Rows from block 6 of a small image classifier, named by matrix and row number. Rows with one number belong to one neuron. Each number is 128 + 32 x the weight over its row's rms, rounded and kept within 0 to 255. All counts start at 0. Numbers have three digits each.
Before each neuron's rows are labels from the 100 images, of 14976, where the neuron reaches its highest value: "responds to" is what is common among them. Only what is clearly more common there than usual is listed. The data: stained colorectal tissue patches (NCT-CRC-HE-100K). In brackets: how many of the 100, against the usual share in percent.
# fc1: MLP up (model.blocks.6.mlp.fc1.weight, 512x128), inputs 64-127
# fc2: MLP down (model.blocks.6.mlp.fc2.weight, 128x512, transposed), outputs 64-127

responds to: tissue: cancer-associated stroma (48 vs 10.6); tissue: tumour epithelium (42 vs 15.1)
fc1.244:133131146119132124134169209126126063119143134144114081089117086141103169078209133109133166099108123178112160202124088094138156097140138080119099225118122143098084081100091120108107140131145140
fc2.244:111187191080120083081144179070125124161108137155137145077147106151133136113128098092112165151151142165155103165127140135135100126128117115066129137084131183122137155169125095192109166211088153

responds to: tissue: adipose tissue (62 vs 10.4)
fc1.394:068122145088115168148104174130116146090145133070142174152051105075172121109093137161195127107132132105112092162143196107168089096082143115124140188146139099109058110135173109143147137130104179
fc2.394:115155143169128112112167149104120094133155080156138126090091165185125139147149116103091130121133196125128108148055160064171107078089134064184165176174123132120137075120147114163122136114075197

responds to: tissue: adipose tissue (88 vs 10.4)
fc1.119:098076113094148100122154132149125169133127134164121096073138171161138119156146163186121193102102094144139136055123146143156114118125165178135073149127128155086172085099133091173096119156102126
fc2.119:117147107136032118179082157152109153136093173139142122098112136076137118160079124168108185123126104136132104119100143147144102111150185098093154119073153197130179116087153083136099153147142129

responds to: tissue: tumour epithelium (63 vs 15.1)
fc1.481:104115157106088122123108099189089146106156040170090138132066141113121137165157133105157104189161148099110148107139114178123153112128149182084153137077144160154135163164108095114185126140131143
fc2.481:175121119112150172161137139074131106112109140113138088051145113139063116161134141131116122130103166183088144170114090111114095138178167182119169095113153134151171163124109187147129186088127106

responds to: tissue: smooth muscle (64 vs 13.3)
fc1.260:107117161105119119106143094147160103114092146092174105179119116146129076092132158134063126092115176168207143136164149106142180124135165149094163110111091122115107180073113120049093166126068127
fc2.260:167165156173130150170101177149190155164122146095134085140093152132121160094095160140173143130136195141133138172163147137106149116112143127180092169111115143071124124118133101073138158150059069

responds to: tissue: cancer-associated stroma (38 vs 10.6)
fc1.220:143108057112114101142126123148165134114153083126127090171135078132137065087216126168171090072133089105120134168127048084143153166057126098138156125180120132154144102173209085169155105151125215
fc2.220:079090119153152125074081095158120129120098110157118116148111138091066134131121163099049125176143113169136053080144112130161118109117131178085101161137135125148117112106066127148089130138137157

responds to: tissue: cancer-associated stroma (44 vs 10.6); tissue: lymphocytes (38 vs 11.1)
fc1.355:161133141195152167150154114179169085100132157121150159129140176172161078138134101166164115073153102108094111192094148051153170080126143102070147181126132134131134116097139126166116150089213176
fc2.355:090127142127101113092191116087103134141095111098092143104144109089133161077126136147138108113160105162106163179078133122129109118144107153123135164155111129158104129024105141146083142119160090

responds to: tissue: smooth muscle (52 vs 13.3)
fc1.298:101170123111115132150072204108139150139078148071155146087132162055088166135149097095153157070154114167081118142112167112124127156125146142167131092160158114126157076109125120181158126165160071
fc2.298:156132087175103159109101140127184109075177087139122128173165156172135120143120095151188241142122090169161110124136117092122110119087136083160124171136149125152165158122125160121131175130107191

responds to: tissue: tumour epithelium (34 vs 15.1); tissue: lymphocytes (33 vs 11.1)
fc1.166:128191132180185167151122159109163098152113153182197073083165136186104113090090103118143157141109154134103110110128166117132146130107104167098122122139134140119127133098174084141148147119101113
fc2.166:100101162107158194175130139162084120123162152123117130200141081165139086108136138064141114116074082100167132145126121137147136115078144168110116178141181187121094145095167134104085172151149226

responds to: tissue: smooth muscle (53 vs 13.3)
fc1.455:153067140138188186152139143171117103136102065177143112138114115110144140063141187162170086096124153109084103109109099125083131150112081187158084155143123199125079138117104145103121104090158126
fc2.455:182176114179131120134160183137168116116110098166165125084167119086138158119159153135149075125153090064142191116084108128198213141168103186119147172138091107119071181112137125131133140141137125

responds to: tissue: tumour epithelium (52 vs 15.1); tissue: normal colon mucosa (38 vs 8.8)
fc1.299:140101116151168090201088118101129163074157116161161117124116053137141130132098143097103214145164134101111108139120142134125158118107183069159116123104110163165131172115093146123068096081148116
fc2.299:143153156064179133120114093174166149158149142158152071134091089109088109199114067184154193107146079117135103155151166149158146127087118151106122186148152086121142137126140147108152169123133084

responds to: tissue: tumour epithelium (50 vs 15.1); tissue: normal colon mucosa (42 vs 8.8)
fc1.112:092116116115125137079154185130127103077129160141155110127112129070080122053123159112103131107134146132128138094126139110130155096172118185097107095101147162154155148117135074100168140095098134
fc2.112:110132133124077113137117145150159104056115148117142078098113096073102172154103131151103143138077093130118078146084067186126128210142171095134081100125066161121143161130089113110134113192134156

responds to: tissue: normal colon mucosa (48 vs 8.8); tissue: mucus (26 vs 9)
fc1.147:149103154116121088116156107080149139112130107157117110119111153144132097131118082164141098115143056161091100117098092165152070093207106146082134100147150067126092135115120146186090107160122127
fc2.147:117110159115102085115142111103139122086079101121132161118090081149096169156152070145138151163063145134095101192117131131145094100106152149129131133205109148174094169164155168127170162104147142

responds to: tissue: smooth muscle (97 vs 13.3)
fc1.418:173179189120116132092085112143124158200155152131118108148107145075130154176164111125159144173137186128123088137105120118146113133087139144135096155071133104124109154177146144126057125146151104
fc2.418:131189082159153167181123144130117179140063156193123146156177126118128133119107188094124084112113159186149101119133094090151049126149168147104080162127109130132117182173091136102128152128104077

responds to: tissue: smooth muscle (65 vs 13.3)
fc1.390:140053170104143143149143147136140169161159108116128131105163160064052141099119152161154098117176141154078117092115075201169080126176136174104081080121145199193142093113059117112152142096099216
fc2.390:122140094152156076110166073133102117097115121179105138045132167164104140137154152134178151166107088079152157163130149121170185145129116169138083178125083143174103176116114149163111179163099151

responds to: tissue: smooth muscle (57 vs 13.3); tissue: debris (36 vs 11.1)
fc1.173:110143133157092107109094118108129104123083131150147171097116116137093137078103128150171230103106100157148038108162116104096111159130158128101077151116161161167181151114137123137107100124200125
fc2.173:100181149122143065128078155121126176086114143159134104170096188112158109136135131130124200157120083129151126127128142129165140123173063075097118126144097101106164079130114176163120160159121096

responds to: tissue: normal colon mucosa (85 vs 8.8)
fc1.451:129165166159065095163128102153198191157166134146072094177083112207123153169132148137140142084136147171129115126112112112149135089104164139160167126150125120126095097057173093121131169126128107
fc2.451:119187079125125099138096138151148128165163150081155088128128131170109136155110126115149085108127104120073111163149124105083204110120167116159103128134108142128134139158157107137170109087145076