A small image classifier, trained from scratch.
Model: 3.56M parameters, 32-pixel images, activation silu, depths [3, 6, 3].
Training: muon at rate 0.005, 26500 steps, batches of 128, held-out accuracy 99%.
Data: trained on stained colorectal tissue patches (NCT-CRC-HE-100K), 90422 training examples, 37.5 epochs.
Rows from block 9, named by matrix and row number. Each number is 128 + 32 x the weight over its row's rms, rounded and kept within 0 to 255. All counts start at 0. Numbers have three digits each. After the name is the row's rms in percent of the matrix's.
# v: window attention value (model.blocks.9.attn.v.weight, 128x256), inputs 172-255
v.0 094:186095218127097130111113162108186132084126124101139115136089132131137132130143111095134146184101170074120100152134176092087139165161109083102112182092111157139147113110125137123160129132127126118134116109100156104167180108193171114122186147078048169143
v.1 100:127154136131163129143135158131115148112204155160209095140119209072133083101117165163149107156112178000163091115058094086122154139196127149144114110109143157117159146174136141145120159171115096117071115127135103097104124082142115100125125137096070102118
v.2 103:161171119076121089148130115127146140117110140116112073062141124147148094138133141149150152109154124216141141157105146170128149151121143127081102131126184166103146145149138151136112071127187186186111107150119128094153150097108087124158117139129152077076
v.3 103:111166167113088133094115126167090060099116126124132122199179132111145108112143114089142141131168118119152170151066129129083133145098119148091159129085134163118150136110097144104170141162178090122099157139122138134138150068123107173177115174117126154105
v.4 098:125116101114067063133089143116120075119081143153097119142133084116107120086146108095070105130089139145107180162129175143124107112108154131102053099149157188147110157135116097180153165143142122147118076096120107136181120122122194112111146120107105118085
v.5 097:080120111116108135136113098158150121135111145105137080122094134062147133086052135149087099119137140131101155180155142129146135105076141145131150126135106095142116092162141094070131125161193182131084135110129120152113090135161130124127102083121060095155
v.6 098:113162116136160095235183187123093169118154157066106104097096183164130141128121112116164122148121193108158129052142117140090108123159119099108147083155169153184133133146120174107115091176129106156160169145133095152143116101125138119086153079152087116139
v.7 108:129105117105078100110156124143136115070161122157117095032093115101139156155045141109088165093097124168137158169127080169154080106159128183105120130147114112112122116100095132118130175151104145079064143127100205088169100129120184182095124173152121144105
v.8 098:105118090097115113068099131190150179190167096109121049126110143111150142113123161091153131148124083136088090112152129121112109198163083182096187118150131065169147124144138142119106127136177065167112093135107112147102128075212101161155155118119151137159
v.9 102:091181138154126070189133132099183151147200139139136066180114121135150077131062123137131169107133094111174145154122153106163119130136187134156096170119141130133172150192124132135144083133143121141091060197187123197155124146103109141113098131133132157127
v.10 103:157089102180114133137135159089072089149146149105174185090126182156149144151146180153148135115161082135112131134137116115166098162157122091179115130074152128156090074141195143135139097112128152193148118136114108147134122224114112118157138141148147102107
v.11 100:113134184151063148165114051114109181082133148117164090220203121120118135074095157156168178117137110142118096168127170094108119147092098121095151111103133129181125141146136181110151149104165141113062163116120146181094131165124132151105084141135135176120
v.12 103:138059122135114080113101121118073106088159189156129096154115124175173175152114151116124112140131159121074138130100151130152101156164135146094161106124155117137113060069159138140208090151141112124167095147096140165147089056135118141102125162111139149187
v.13 097:124117127137156160173108158123189105166112051137176151149150120137132105171163124128091061069113145047137138126153127163237131120108111112115105107115095120146092098151124155081103147117107099118168071144084094171175079094127083176102131124186122170183
v.14 102:122148105125170066140118095138077118138122149087070168151095130179182177083133092142162158065147078156125175109089054110091112109170052051122134158104128080155135146111129105133172130132228178148119141159137092200144117046145158149125138099104146125065
v.15 094:128120194183128121075087126139140161125125109218177121128110130136131152152158131171079120150125106171104156109120171113152205090095102138062130109082124160101182159155124169198157143082125129075147067104110132115172129082131140153145142116154130138146
v.16 102:149115157122065158114133161103056117151096106080123146091102187115185131102129108141123123102126108110128121128140113122141137143094079184179093125189116106110137163126087150151085104130092133148151166146120121158136124178125108073094131143118068042085
v.17 102:174105136176150141118111082116123188102131115120137165127130097148185102151114193111070151130134137117100139156102128129108097138129110135153186110122122143161092140119180129080137067153166078089156142098085076145184130061173164141112122130174126081137
v.18 107:095135159120088150119123132133183140158094104107149083154128144147109132183083132118158080090195129111152140129091131130137141114081125165109193166146103117073132077179096104095140118119119116115098153117159095081133145139170146092138157132118151137103
v.19 098:126137136102128143083165160089145156117133120102084132175069100143132121072165157107132087163103157114113177111172088144131081096096154162141083137094139157163119149170095025149169151111087169127105138125136129122126077141112112166134130057086125115106
v.20 100:116174142176095133158119178140135175120101151182159134165120090122183152158151121082153180147127140113171132103119093110077067153118118138091142133179063168136120197136176065188088095119144158115103105134195130116165122158165083135115108115142083048180
v.21 099:121127137187059136159133145129121066137139126138078141116157114174142101106153102097129127112145114108083157131110124176071077126138152098111090199097131127135168087098118138150136167098103182127146151153096067179121135110198131148144126077129107070108
v.22 103:090126084115152135113132110159081160060127103136121163146102092086128176091120143141095130164062099141129088100063162135173151135185110072097129125154117148136144197145132095190144114103152070098105113123154091114122125133123126109128108149176181094154
v.23 099:110149118121085082113118124119130121114147129153141116137157127128171115171174178144086176113158121117161149157132119123078108139112172123078087125190128087138117191160123071038130112128115145082202192187138111119134172070109132139142173142122141171091
v.24 096:181072106092093121067112104056155129131136122172181138145128123134109145158154188161119136067110140149133141154107183132093131139200114159134086187136143112124105116080111163144141135078071100171107157147119094099119103111140153150149087140103098182160
v.25 094:081129160168116089152155100152132209136092093099157144136097142162130144142171112114153103127126123151121104215135207173154076121143160181187125120138091089142129148137142117122172077101061142132161133149197169123201092161146112095115152173096083078144
v.26 098:074128165148114123089145146115165129112137120158170094086158188091095170088205174159175097161073093124089187146109120137126121181097098136124077140114157106145136197108127088151181143093148165092152117173153090134153069095112121118158103139123155121148
v.27 096:085145189132130146110153175139117121067149149150092184127119088156145110120126133156132155130141132117181083132167182182159165156125109098182128149115142207090140135109165093137099169132156189151124187056184152091177123136092194100183163082182163056089
v.28 098:093182164170210097094119122079181077125104137065140128122159144129103167183144151130142111159102123103124105145164151139190119132117134068087130061149096064143161139090186138129155163195165119111072131168120134070057127139109157164126150163154125122162
v.29 103:118178039166110106094148107151124131152107117152122080191099118128105144138139189098132142085146122106132139125085143122144096076159081128136108109121091123143178109161140107126121157120128045138112143075141121124153153137108116152109105171132104116141
v.30 097:137125131132071129174152122144117136146093091103110137148140110126134122116202155150173171103137105101150162111123084141134119096078124079153130128110171183118091167137154103162137163125088130116080112081125147153069103110089075099163076126123140177177
v.31 105:168181139151122139180117109118107138161135104129114183133133190171126157088136207121134164108171130124148095124102116149140135129115122109102093129078129129123153161156142130103097135167095122139165135085135130196121125120099131131132139081129069113161
v.32 104:136126124139158162140142129113158118125139143138082165153095154074127133080091112125090094203129114125130114152100106142058098133134165065113085127104102104084183140181102139098110146153103148204124100107140122136147096127133079158110093096078113067088
v.33 098:126106073155134105137116153123104101179163125119142084113121095172149115109090104151122175141165115121111126163152166156077052137156114066145130143131146078160104158130120161098081133160070114128163177075129132153136168184133159076117127125064103121124
v.34 105:090182145157160105147125148143128126134124153102181112140135098092118089231133117158100141087170097140152141138097141100165100106112155154149120158154126116186118145116109137137189143154130108153157057117081108138143136109158149150057199084106153097175
v.35 100:120151158165123093136116139133213114116118128076134125114158077125131172082145103125116193125141125145164114088174135161114100152187109118122074135100115133130072116161183119118114175140151050174159133142157121074151142137140106125065108149142131084096
v.36 100:119142118159087104136077120099103146122118117108190075133156065073114076093141168122200112125133159053127163138165121170172122169066124172148047131089081159140104074113130144093154089129137133102124111080083139126177134136152150096132172125159155119154
v.37 096:108152101089092110102147157143171127105075109127128083148128109174152094125136125164103137137096122096144143206113143096148158156143112139139159115100139162137088177151154127108184177159152129115101149201154051136202144166124162170145119083136165126111
v.38 111:098121114155138128078100136135092090209107116025158094094147129122107144132109109119169112085099127151169136134165065082115096064080142109162089099104117121151129126136147189113130111117119113133180155095115119154087156145159126141122139107118140197089
v.39 093:147109166123161095230100134143092136132109190115165129138162042111166098070113125138125156146068092126105099085117108098074127095124129135119101120043133166126163129124086130098122155126156152169086162141161101105074122123149143152138133116079175163113
v.40 104:114111113134131102139059151124118192118131137144084110123087169183083133113070082162137133147165140184146172127148117110101156168073079152094099170117150152137169145142175063126110108094125154083124066108142088145097178139170119110110139089067150123205
v.41 098:101116072121181080085124083113095153105103139139146078143069139135107095108148112109163114075168097068135111122105152072122093063132136150166158145116079165122145116140115137129113109122161131152159104165160146089190118133142130112119137128117135078091
v.42 106:129157198147078097084137182163161076130136122136092122099100103130121128153176132099138114103049121117137151143132103115106133066112111080140204090110145123125092169149159085132133150083115129108122124132118116145165130160126095139124096159151116125161
v.43 110:133116130079182164149116127138125089047099117133118081168111128090135087068076082122134171094120153156144097125126123148105124082129113094159159136109101143083132160121148142126116106190100158097189136171103126134085089125112123106121131183132143096118
v.44 100:158113133149097077158053096125109133133177064099124104119114144145056198164081147184172170194098117112158178106185194147128076086145146131133102185102177068148118123141155130069117141100152123103157100135097129118172163185168189106122131123139119084115
v.45 101:104117117088145113129127149148178161153171105093110145098105185102154088142140168115164124103200126079112140075049119150069127121142106102073124161126148094092191099085176163107131118095179162113126106141157130041115149167097159152091114156167115137175
v.46 098:118110134139176150120109105074177155113144121160135119098123133096100111177145144092125182115161071167177199117104102115097106138077138138137169140085114155161138154052095159079136116081076092132130131115089148130109109173112086108127089109161069143127
v.47 091:074132076122081119162117133196126111143154104109155141186092108118087090151162140145187134115169087159165098100120099125156108197134121133134131109170171146131090169135129166119113160110133134132128153173178148137126149102061160096119098165126148174179
v.48 102:137161136135177167109095106123067178100116119168191148137100124137134121087067104123155101211114167127073109106114155161106129140148102081142096089148120109200147151150054172081169124120138154159083185082120176155160145125120155152111161123145131133168
v.49 091:108101106118179151117086182120087194098122145177128118143117193102117202097067145082143163180163116116114130125124123107105149061128115102155111136129108135070155152216107133083083131095135081116142125055129112080149166135114110087127157091137161089036
v.50 097:141126143091157094162107116076127089116153155101113140090103173136159119090149150088110063114146083111160134124144172111119098083191112169123097141126082159138160105091037146133144092165115057073140136131148125105128119101076135123161165134122131132117
v.51 095:119091112144090132162160142094114147191117171140115150077052181178154109113116126126084129118119169128164100154112151108141107085108093133108121103134154145132135099088146137098143049117095159123093099067117128114170127132134090129175167083131136105105
v.52 102:173158114135102110106213104135168130168082161141178107107107155076049085165130096136126169158168093108147153119133107191172084117159117155186137069117174091142111131126143124122136120120078082134128182162189112176130158101088152156119155117159058110137
v.53 096:093127114160124153146093105152130080081160111160114166126126113083066076108103112131086110194133105136124124100120113147127129110146136032166125156059097210118120151170156112064093115117171170171102103123078173135134121101117090132102103101128160135105
v.54 106:169084100128145111105185111121115141095114128147103144145112117117136093178087111158094085106164139164153079116134093119174146081142082124123097119082188138091107137115204126197131157121139138179073099129099140131150179164099136158046198177127104126108
v.55 103:148161083118087099124139096047126183136146149115129147206184196057136178128120107124160129179145138194102108193164048133145113137091133168134200174153101093085097099115154101173076085162134140105094147122129116083150106140088116125119137178140143141123
v.56 096:149146086114149143175111121087065136130181169116217136146133127105125156075153082113132177159095187171145141184122122146109141110125129149078142081159089111149090123137126182132131093143164129139140122101147133095098130215126089158166104133177148149077
v.57 104:191144152124130169111205151113129133188095113112094118090154142068138094112191081073185136128066088133132118171118129124135143096198099107147143102117129093133101125129127172130183126123158087052126138107120106106168114158136163160143169152120179139149
v.58 096:111141139068126114119116098103108096153137061120108109114173157127153172117125073150137117124128138131170092062106135110083116188087132088155134141147074114174086136106164104160157181125107092113178139106139188129121143180076131094097144128115136105149
v.59 097:085097211095147113121142158128203119132095158141118148110164077157132112129147152127161099120181173158117096128135113157080175107183125123160165159116157155109098183169129117148184125101110130133163163114130152156145149113130143110075085064111155167139
v.60 101:131131106109115084123183173116091168154153061146136147130119082138054128098074092108087147105107163130125171129196108082143074111088101081137203128147172177195107126123120108119139182122154139162158130126140137094093192125106094134114160134108120086145
v.61 098:063140153120177032130101078139082116146124167166155209160108157147116169185180138130157143103168153097167115085179130129185154197078087178149118172135109159171126091142166151112108148083141148071178071159065134106105118178165094080100154140135119123160
v.62 094:153145150167093119120131075120189089098096182065167097126183109111122161149134185169147046151123088137132144138108117175107111114136161141124127192138121064150086133135108157156132081144136083189109131134150123132169135192113090140110168109106105137138
v.63 098:129090108119131134095094075145112157083145099121085153143068085118158119129066118135162096137060098131066217159128153166151114140156201133147121092110133076138091125164205096098136170164147100086047090115172118141121116121159101139087066173112122163124
v.64 100:161129161115109125148162103100170100191131089120160144063113112165133136150133142113047149161151177166109082092123155196028148154156137073083156089097146140118132122134131172091113154161139083111113073180142142089125154084089090152122091138086157137150
v.65 096:116176157078167099139091153115132153143153119100134197081105075063141093145172169138109084090128137126090103019081106097143112148135160139133116097097074095121142088155145123141120166126143165206155184156083110166124159110110158109095215073123110094138
v.66 105:147120102106161140101083087060113120089128113115143182062140151159136174164114139118136162143123126111107163082127093184096096131169118147136148161178095134118117139081160157143061061157140098140127126151153155184164115099094104132141210134092123140136
v.67 097:153111158091184158124091187169154151057164171114151103113168098168140092185193120136095130167116131125129127073131113149141175087141135115184128053130187093125088069121101129196128133122074097104213165163086117111144106141140135088155095125128152111111
v.68 103:140100129164129104112158050154094139112120123083143136135091072104092138158157089181128152170166132089143238143080094157107126185142089126152118160089105100096100183165161112180152147120104120141113130129115099126107162124131093083115126138047121171132
v.69 103:085100123107097101137121118065143138179143120172102076126105124105052214088078075108115168127111153146159139138088120154144130126079092101146157128128111126093102128107084144155149087124154131146140126125114095181059128116100143145076049155160134083122
v.70 098:149108078154118141132118167124209121085129083088091069126125136172107071107127131138108127097126153100088152094112118110143145091087132149109169151147106085088155107117123167136093146094093121071156069142138149101146097139152130153092154195133071157185
v.71 094:111148145162202166115178086119122064195147160161093112099164135150130097096128103083164090125075113120110086102078109106088157154164073144119219126106184098105121151121147083095160142183158149169153105075121122112090108090125105143160070132084086125110
v.72 095:058090122148173192106132127165092123088079127110116198096163120140087166140108148148127090183147162169120068099155129105139151166134195138142116172093167090109161125129129124127116174145155164053120187180144106115096109181167081078172119163163075145093
v.73 097:138140155150167105175113146103093126146088145120105125175140144114096120064119094147113116146161113089056128131133149168167128149109111090154096166191177080175097128145110167151198067094124131140128155122150133104123103107132125160134162107086085114134
v.74 103:093120124161166097088118113187151130121074062164156079065126091108127171161089133142107113087171100113135126154159143110114153175136135115174153174105173179162169130124121112077135125157127086146057092098086127145132129096120126100124136080140156051098
v.75 101:144194120187117109134146138169130130170190219068167107121119104137142066134121151167139130177144137165140056139151069080083197060128127109163115173133153113117070133101172115148172083134148209187133127140111094100177110133112149144168124117110160127147
v.76 100:151065127149140071125108078135154127119105164122127110057148125130099164169124100118196181163123158136096110104173168116143168111179196111114133155146130157141069084042124152135129125122139127155163151132149108133123159180144112130113177146118112052137
v.77 106:123156096177081094117078117143149116118067145154113079119169116159121138152111126068149125061132122142129092120146129119169096118094063115126141129175223115124087055119076111134107109148128133103121131126109147164108096137081097128146103126137136096126
v.78 104:160081139082119203180166215125129127097115170165106125156134203160112146105100114181120129050140126119122104129120097093185152181137102157188116098106167228105146167107132139116148159111089087070140170119148141184086136143112106112166078100159093136103
v.79 098:120209131126141134138128131154144136067161127114119109100120065085091091181198132129123145115141134102095117184130133135123097085074084161074159141160106123153082068159067155043117154122139166067108092122080058129171138163116138122142090114085122135130
v.80 100:124064153078148103128167112134077123089166089192128121102149111147086155115160136094199132196112190152188149170126129084160089125135159096129145126151127087057167080113153108119130113093151102129097097142177182151102097139110150129092107097074139154168
v.81 101:114114133205137119078082123138175061152149137142088156090171115066077137118103178097113160123036153129055123126134101087131107144153137157151131185080122165135093111131111170179174172097188093133154101109141183142226091178053145118102105137080114181121
v.82 104:127140178187173188169104179086069144115172126089095058125119132159057117141144167067121111150086100073135117177171137132131101082099161159157135103084105076160090108076119161124118163134175129107133107132121201118134131140152105114140088129165105137123
v.83 096:106131142117111140122137113154211127137155189158121140131131117169117115160111079151128139080129173116124191151132175144095143200091121104128112137112157100170118142168093101101180126142095199148161091119122127108096171190160139166142155149079103091164
v.84 099:136138107136111101142122157105122156154096088126172107113087106198159173160135099109147121136129120094070112167151080108137130113099173137143165079122073130140165112141108124164072124105191135135112137095130137108145127151144157159115151118148107093111
v.85 106:145158123133145150157177098117151135094078113138123147107139151096154153129064142168085155095134096201152114127172129106116091127151134087098121152129167157172095143040203164116127137100116159095115179161178131153152116099133130132146154120149158156122
v.86 095:092099123129101078103129064162112104157132122127110058162070149097061089090135179156139141184147152155067101120129143136106072099104086174136137148143077180083114144114127157129098150091125147134178102138085154170121153143107150068115142097155131146083
v.87 100:108108157170156160083126131106109151156139142155130148149168198105147104091116143171192077171103101086119151069197081104157140096151174149172098070087134144145132124114087091133111138137122127139128067097144146140065144127151076128165121130116158137060
v.88 094:142083149114124098079149164110103108199090116131169166167124095148147111174121175155116150138123138137171079154132088136160163115035138148173117119098165115151118106161108080129174156115089180156074118060149151077139150117104141063187141141112107146109
v.89 097:144133162118113037149133143075104175105115088137113141105113164124135139117084121188145082174146105098129183164148090144133158131117123111161161111134210096102119085118084118099121144120133128129105138109082136174118125101095129097067157091165119126157
v.90 100:169087090162144097188105104135126099089155115133127156133202150159171147146118163125073152072138129125163117102175106185160109124103186111124175154179090164061126135142150167137112181174111108083134095130170037120162092145153131145110189186103151128156
v.91 104:158121176064200148139078108189120146093097130102138142182069145078114163139124108149095158132108151170132161103155125143112112116181134098091157111096134131217128133134105119117079094127115138128127143154090162134182121171122116147133156127149150186155
v.92 091:151140085092156078092114144164133102095132101117081159115142153162185144095202127111170166160147149145128095126146156139130171132179105136125142077088136100101151126144113090142161128135164091116163144127122146105137132190119149151108129118099127114140
v.93 101:091175095110148139154114161141089122101155166169167157177121134132135096111139157144168147126128119123138228112093132089152117122110116129129132108084171093160117120115119157128132135072166166100118098081145045180133157076119129164233141106113148054094
v.94 095:149169141109064066107129130091091167170074140145138145105101082148120134074137069142144147106101164084142115104159145118119191090124117139198120151124138126090130177146151141133173117110221082131132138090074134152175160129069139098137088135127099164103
v.95 100:143131087152026125079149136109062121135130137109195131107166165117133166112122139079120125103158157132153099112091070160150082144150111108140081150140145091112162128090059117116174138146184120116134149168113162165188183129144199129125133181130033071139
v.96 097:172174086149182134107148153097104145161093131113123067185105158183117107107152134148207148068121090108112115113167135114140127084061130132118180127160156160155145086101173160153149084160154109102149124142159146135129103154164144051156081092146083158115
v.97 103:130092162094172108108159160158061077113139142129096125071107135103167093146090151151103226097158143182129137126147105122077074112135149098069090137168101122147110150080178124114124194136126156142157113160162181088131148123114128159092074111116184115067
v.98 100:089093080158161140164111131161108196163160186153145144108184163196097130170135112140140121131089079143130098124122163142138173153133080103126130144118114111141184068128106080129117075169130172096122111143136112093094152135094183123112113070116184131128
v.99 093:157128087102146143165123110106164106130197129110085128120127122168103152139160111111177086138243093170071156121112059102144161120157157102119166134123128087094058099044161093093152145134124125139156112154115076174112095122102191174116175150128165184078
v.100 098:117109105101173117118138205114147116083155133108106159136071186147117121161160151082112139125092141199160143070125149131105113117090107158122117085154144094136145107102151170134133103156117105120113161095100089153112136190133084120076168206117104153178
v.101 099:139134123152138146145094129151134118164108162096139169094094108126059100075157120142094132055130193176159130061200105111143141129082107131159103095154143121142118130174230164158134141083181175163087113146128148122147124121081152124101052112140109095182
v.102 098:110173103058115147089161138100156133117135161151128133064135090135177093106116078146120109142156126152117099110177137112109088072151119174081076142129156181125138164091114126093144127100097169141128076088118147117170093096124174118113086163134145081176
v.103 101:094127191152111104093124134101157077124148153103160125115123177143137103115163122128121149131194126098152121155124091156123140154127148157097147144135109142130151131176083136173185136109108139163107107110136116109153097142133139111102145102146113153127
v.104 109:183082170166184111079125134130134110134136124098045121123089106100146117138114160082160164070118100135162115129181147095141172125196197149147117096155115144144051160059112118154095100102117156102123113127121177120090098142143127086150135150081113101121
v.105 104:177110129079105145120216138185126063108153096124141148102138153119110159144147151117105156082099055166165094115177153140110101152116114136131136101099147171107092126110066142086145139080137104096136117139160101061131126132192164094059081125153205140153
v.106 104:136090118096162113107147124078115132106098111103092124186094183129117173145133129133167141178147136152167179113164078156087075124108139183145106146082089160111112102181127103163118166104157189123142063117098129142125086148175097145153150133156100074153
v.107 101:108124127093142172166159173071147125162153144192169140096124121091125181182145120117109164137114117100126140129149145071116194156185178149148156050149150163169129075207157110170139106092097148193166132093122156146117096145108205145175123103114112154148
v.108 098:163099118136138141126115230107120156160148142100096131114162135101151079071089164107155144106101073157066126107110134118165087149116148133131108132130092148163070149126144150105170103134172152123081119129188122123149150176126122138103129145175157125114
v.109 096:123173090069147122116138073094102113127084087164142095152142137144151145137117124134180191164119133100105128103107199105101116164124101054162084145096171136143159114142193147092188148160142150093155093083120165195134152111110085133123107143185085119158
v.110 099:139136097096153148109166149156085103066092135143125111106167172099083132189151130099175085143135158132159078107188154126116112144146135083078156121129161129200166063175112171118137164148148121164097133115165106091063129139103116109102106089172145126096
v.111 095:154119120100094120152120127120164162089157190131157058170103113217147108076140106099142152120141137138081140160117134133095156086164103112175165113111143148096097099128139197142169141118125132121090115116129150141144106075153132122125123062071102128160
v.112 099:129081113191133127163158138113154142153105144155084052188127157143124038112132126136120156134160145158091164191159143118130158153086103122125136113148143118126150125173156188088114115077172107127066125108168114154104150126101119111076090147082122139124
v.113 100:065126112100071129153102138185089163128107099126136146172101167116124151148174098122064098159165127136099154156146116097161111140162128124154135121139110181120053179113134156134109140104092160120072188155076172065093128175131133121146182119086102098135
v.114 097:161159169104098091159116122100135090145131154142132087130053112068112153108090133184117135114064109134123124157110128152163114082126121107058030141104096104163162150146185122147102105138157145136125138165091176193151170141168156120095129100164126130156
v.115 102:155116087110137147108147180145113129124111095129136089107133128112117129098084102132173094133070145112080112108108093130127150173128176177112120122161143104141135108149091110103154106106088144125161178070092113115098141180076188108116134100121081132114
v.116 099:170086128070147180202156193107128134137091129140149116121115082147135085124162101189099090145103159144125155163180136058070096109149125154101174143150093170089140169109094134117178096113176154086164133116045131120184144164110159111079098095147081089176
v.117 100:136136101142111169124197074057124120089054116156128152095139122122156111140151114070140124140143106147094160101144062071130189138101163154095099145160118121080108122178067096127174155133131148079068132156084095132108139126103143157179109146177060172107
v.118 101:093056164119144086135159103133076124114181152116110148136112142092112172112107163159174164141122193110078185155120101157129059175092151063117130136166132117099101141039144150163166087089147166186146145118131145106085116106115163051096161083227091102144
v.119 106:121124134136166188155134090104095128138164168102102154138214120119142142132099156135128147086097145142093198079122109097135110131146154130134135143133101117131167114122171166149206126139120176150140171195151104137097161088115171088070145148150152104137
v.120 101:095132136106069114167172144098149104126081161067127111161084087178169120140169152163214150154119086149101110162125048137128116152193155118095136142130140165136048160142187141082119190074107112080105100121107103166119149158145159094099124060111113111142
v.121 109:115129112117075137168089105078130107180115104090178082188117193118112165103125121132178133136153137101171104102113128124093124091186202135172118194172143122139139168069140151113122076123106126103090083099160088142110153132168126075156158153143104128108
v.122 097:136112189153155124080166150131116109147131151102089112133179094110156108170122071140105133125130070134108146132103110110142040158179173148139183137120150139110143056155139092123113153122152147140180104088085070098110168180147131106161136165108115072156
v.123 100:213151195143109150142223164133105025121139123079162143063136121095140152143175092096107132128152157124140125140110104148091136132181133098095125114104087168146171100125128121107121116111079137095178162104179168104066115152121165106108122136106093103113
v.124 101:125134146118067124164092100122133120097121114074136102106124175153164104187157151118160137097080180181132166137148141166135147173098153196121097160130096139174112135175140117101150143192111055128114145176085091130106143108089150175175074146150120143127
v.125 107:157132124093113170141129075137125122185179090178125055176170135084174121150163136106151114105145158112160145112147114165161132109106158196082132107129144165192090067099040099128130123147088156072080091126101138133139118133116113149095076110087117146164
v.126 098:135129111181155142112142186162151109146100158140110094071153170138136124175139089110138142123102169134093193165105174059106125083131163117125111121093147110141128062167210108131146114136081079095110120148091138136080117114112128148118145121067176099086
v.127 107:182086089110109182145132163162139083159108102127112127109140161133138111126133116138163146084143158173141144166127186115079176091084154118141100190182136106122215135098132132143108161181126161135137160118146060098118147125154147053141132155204164063061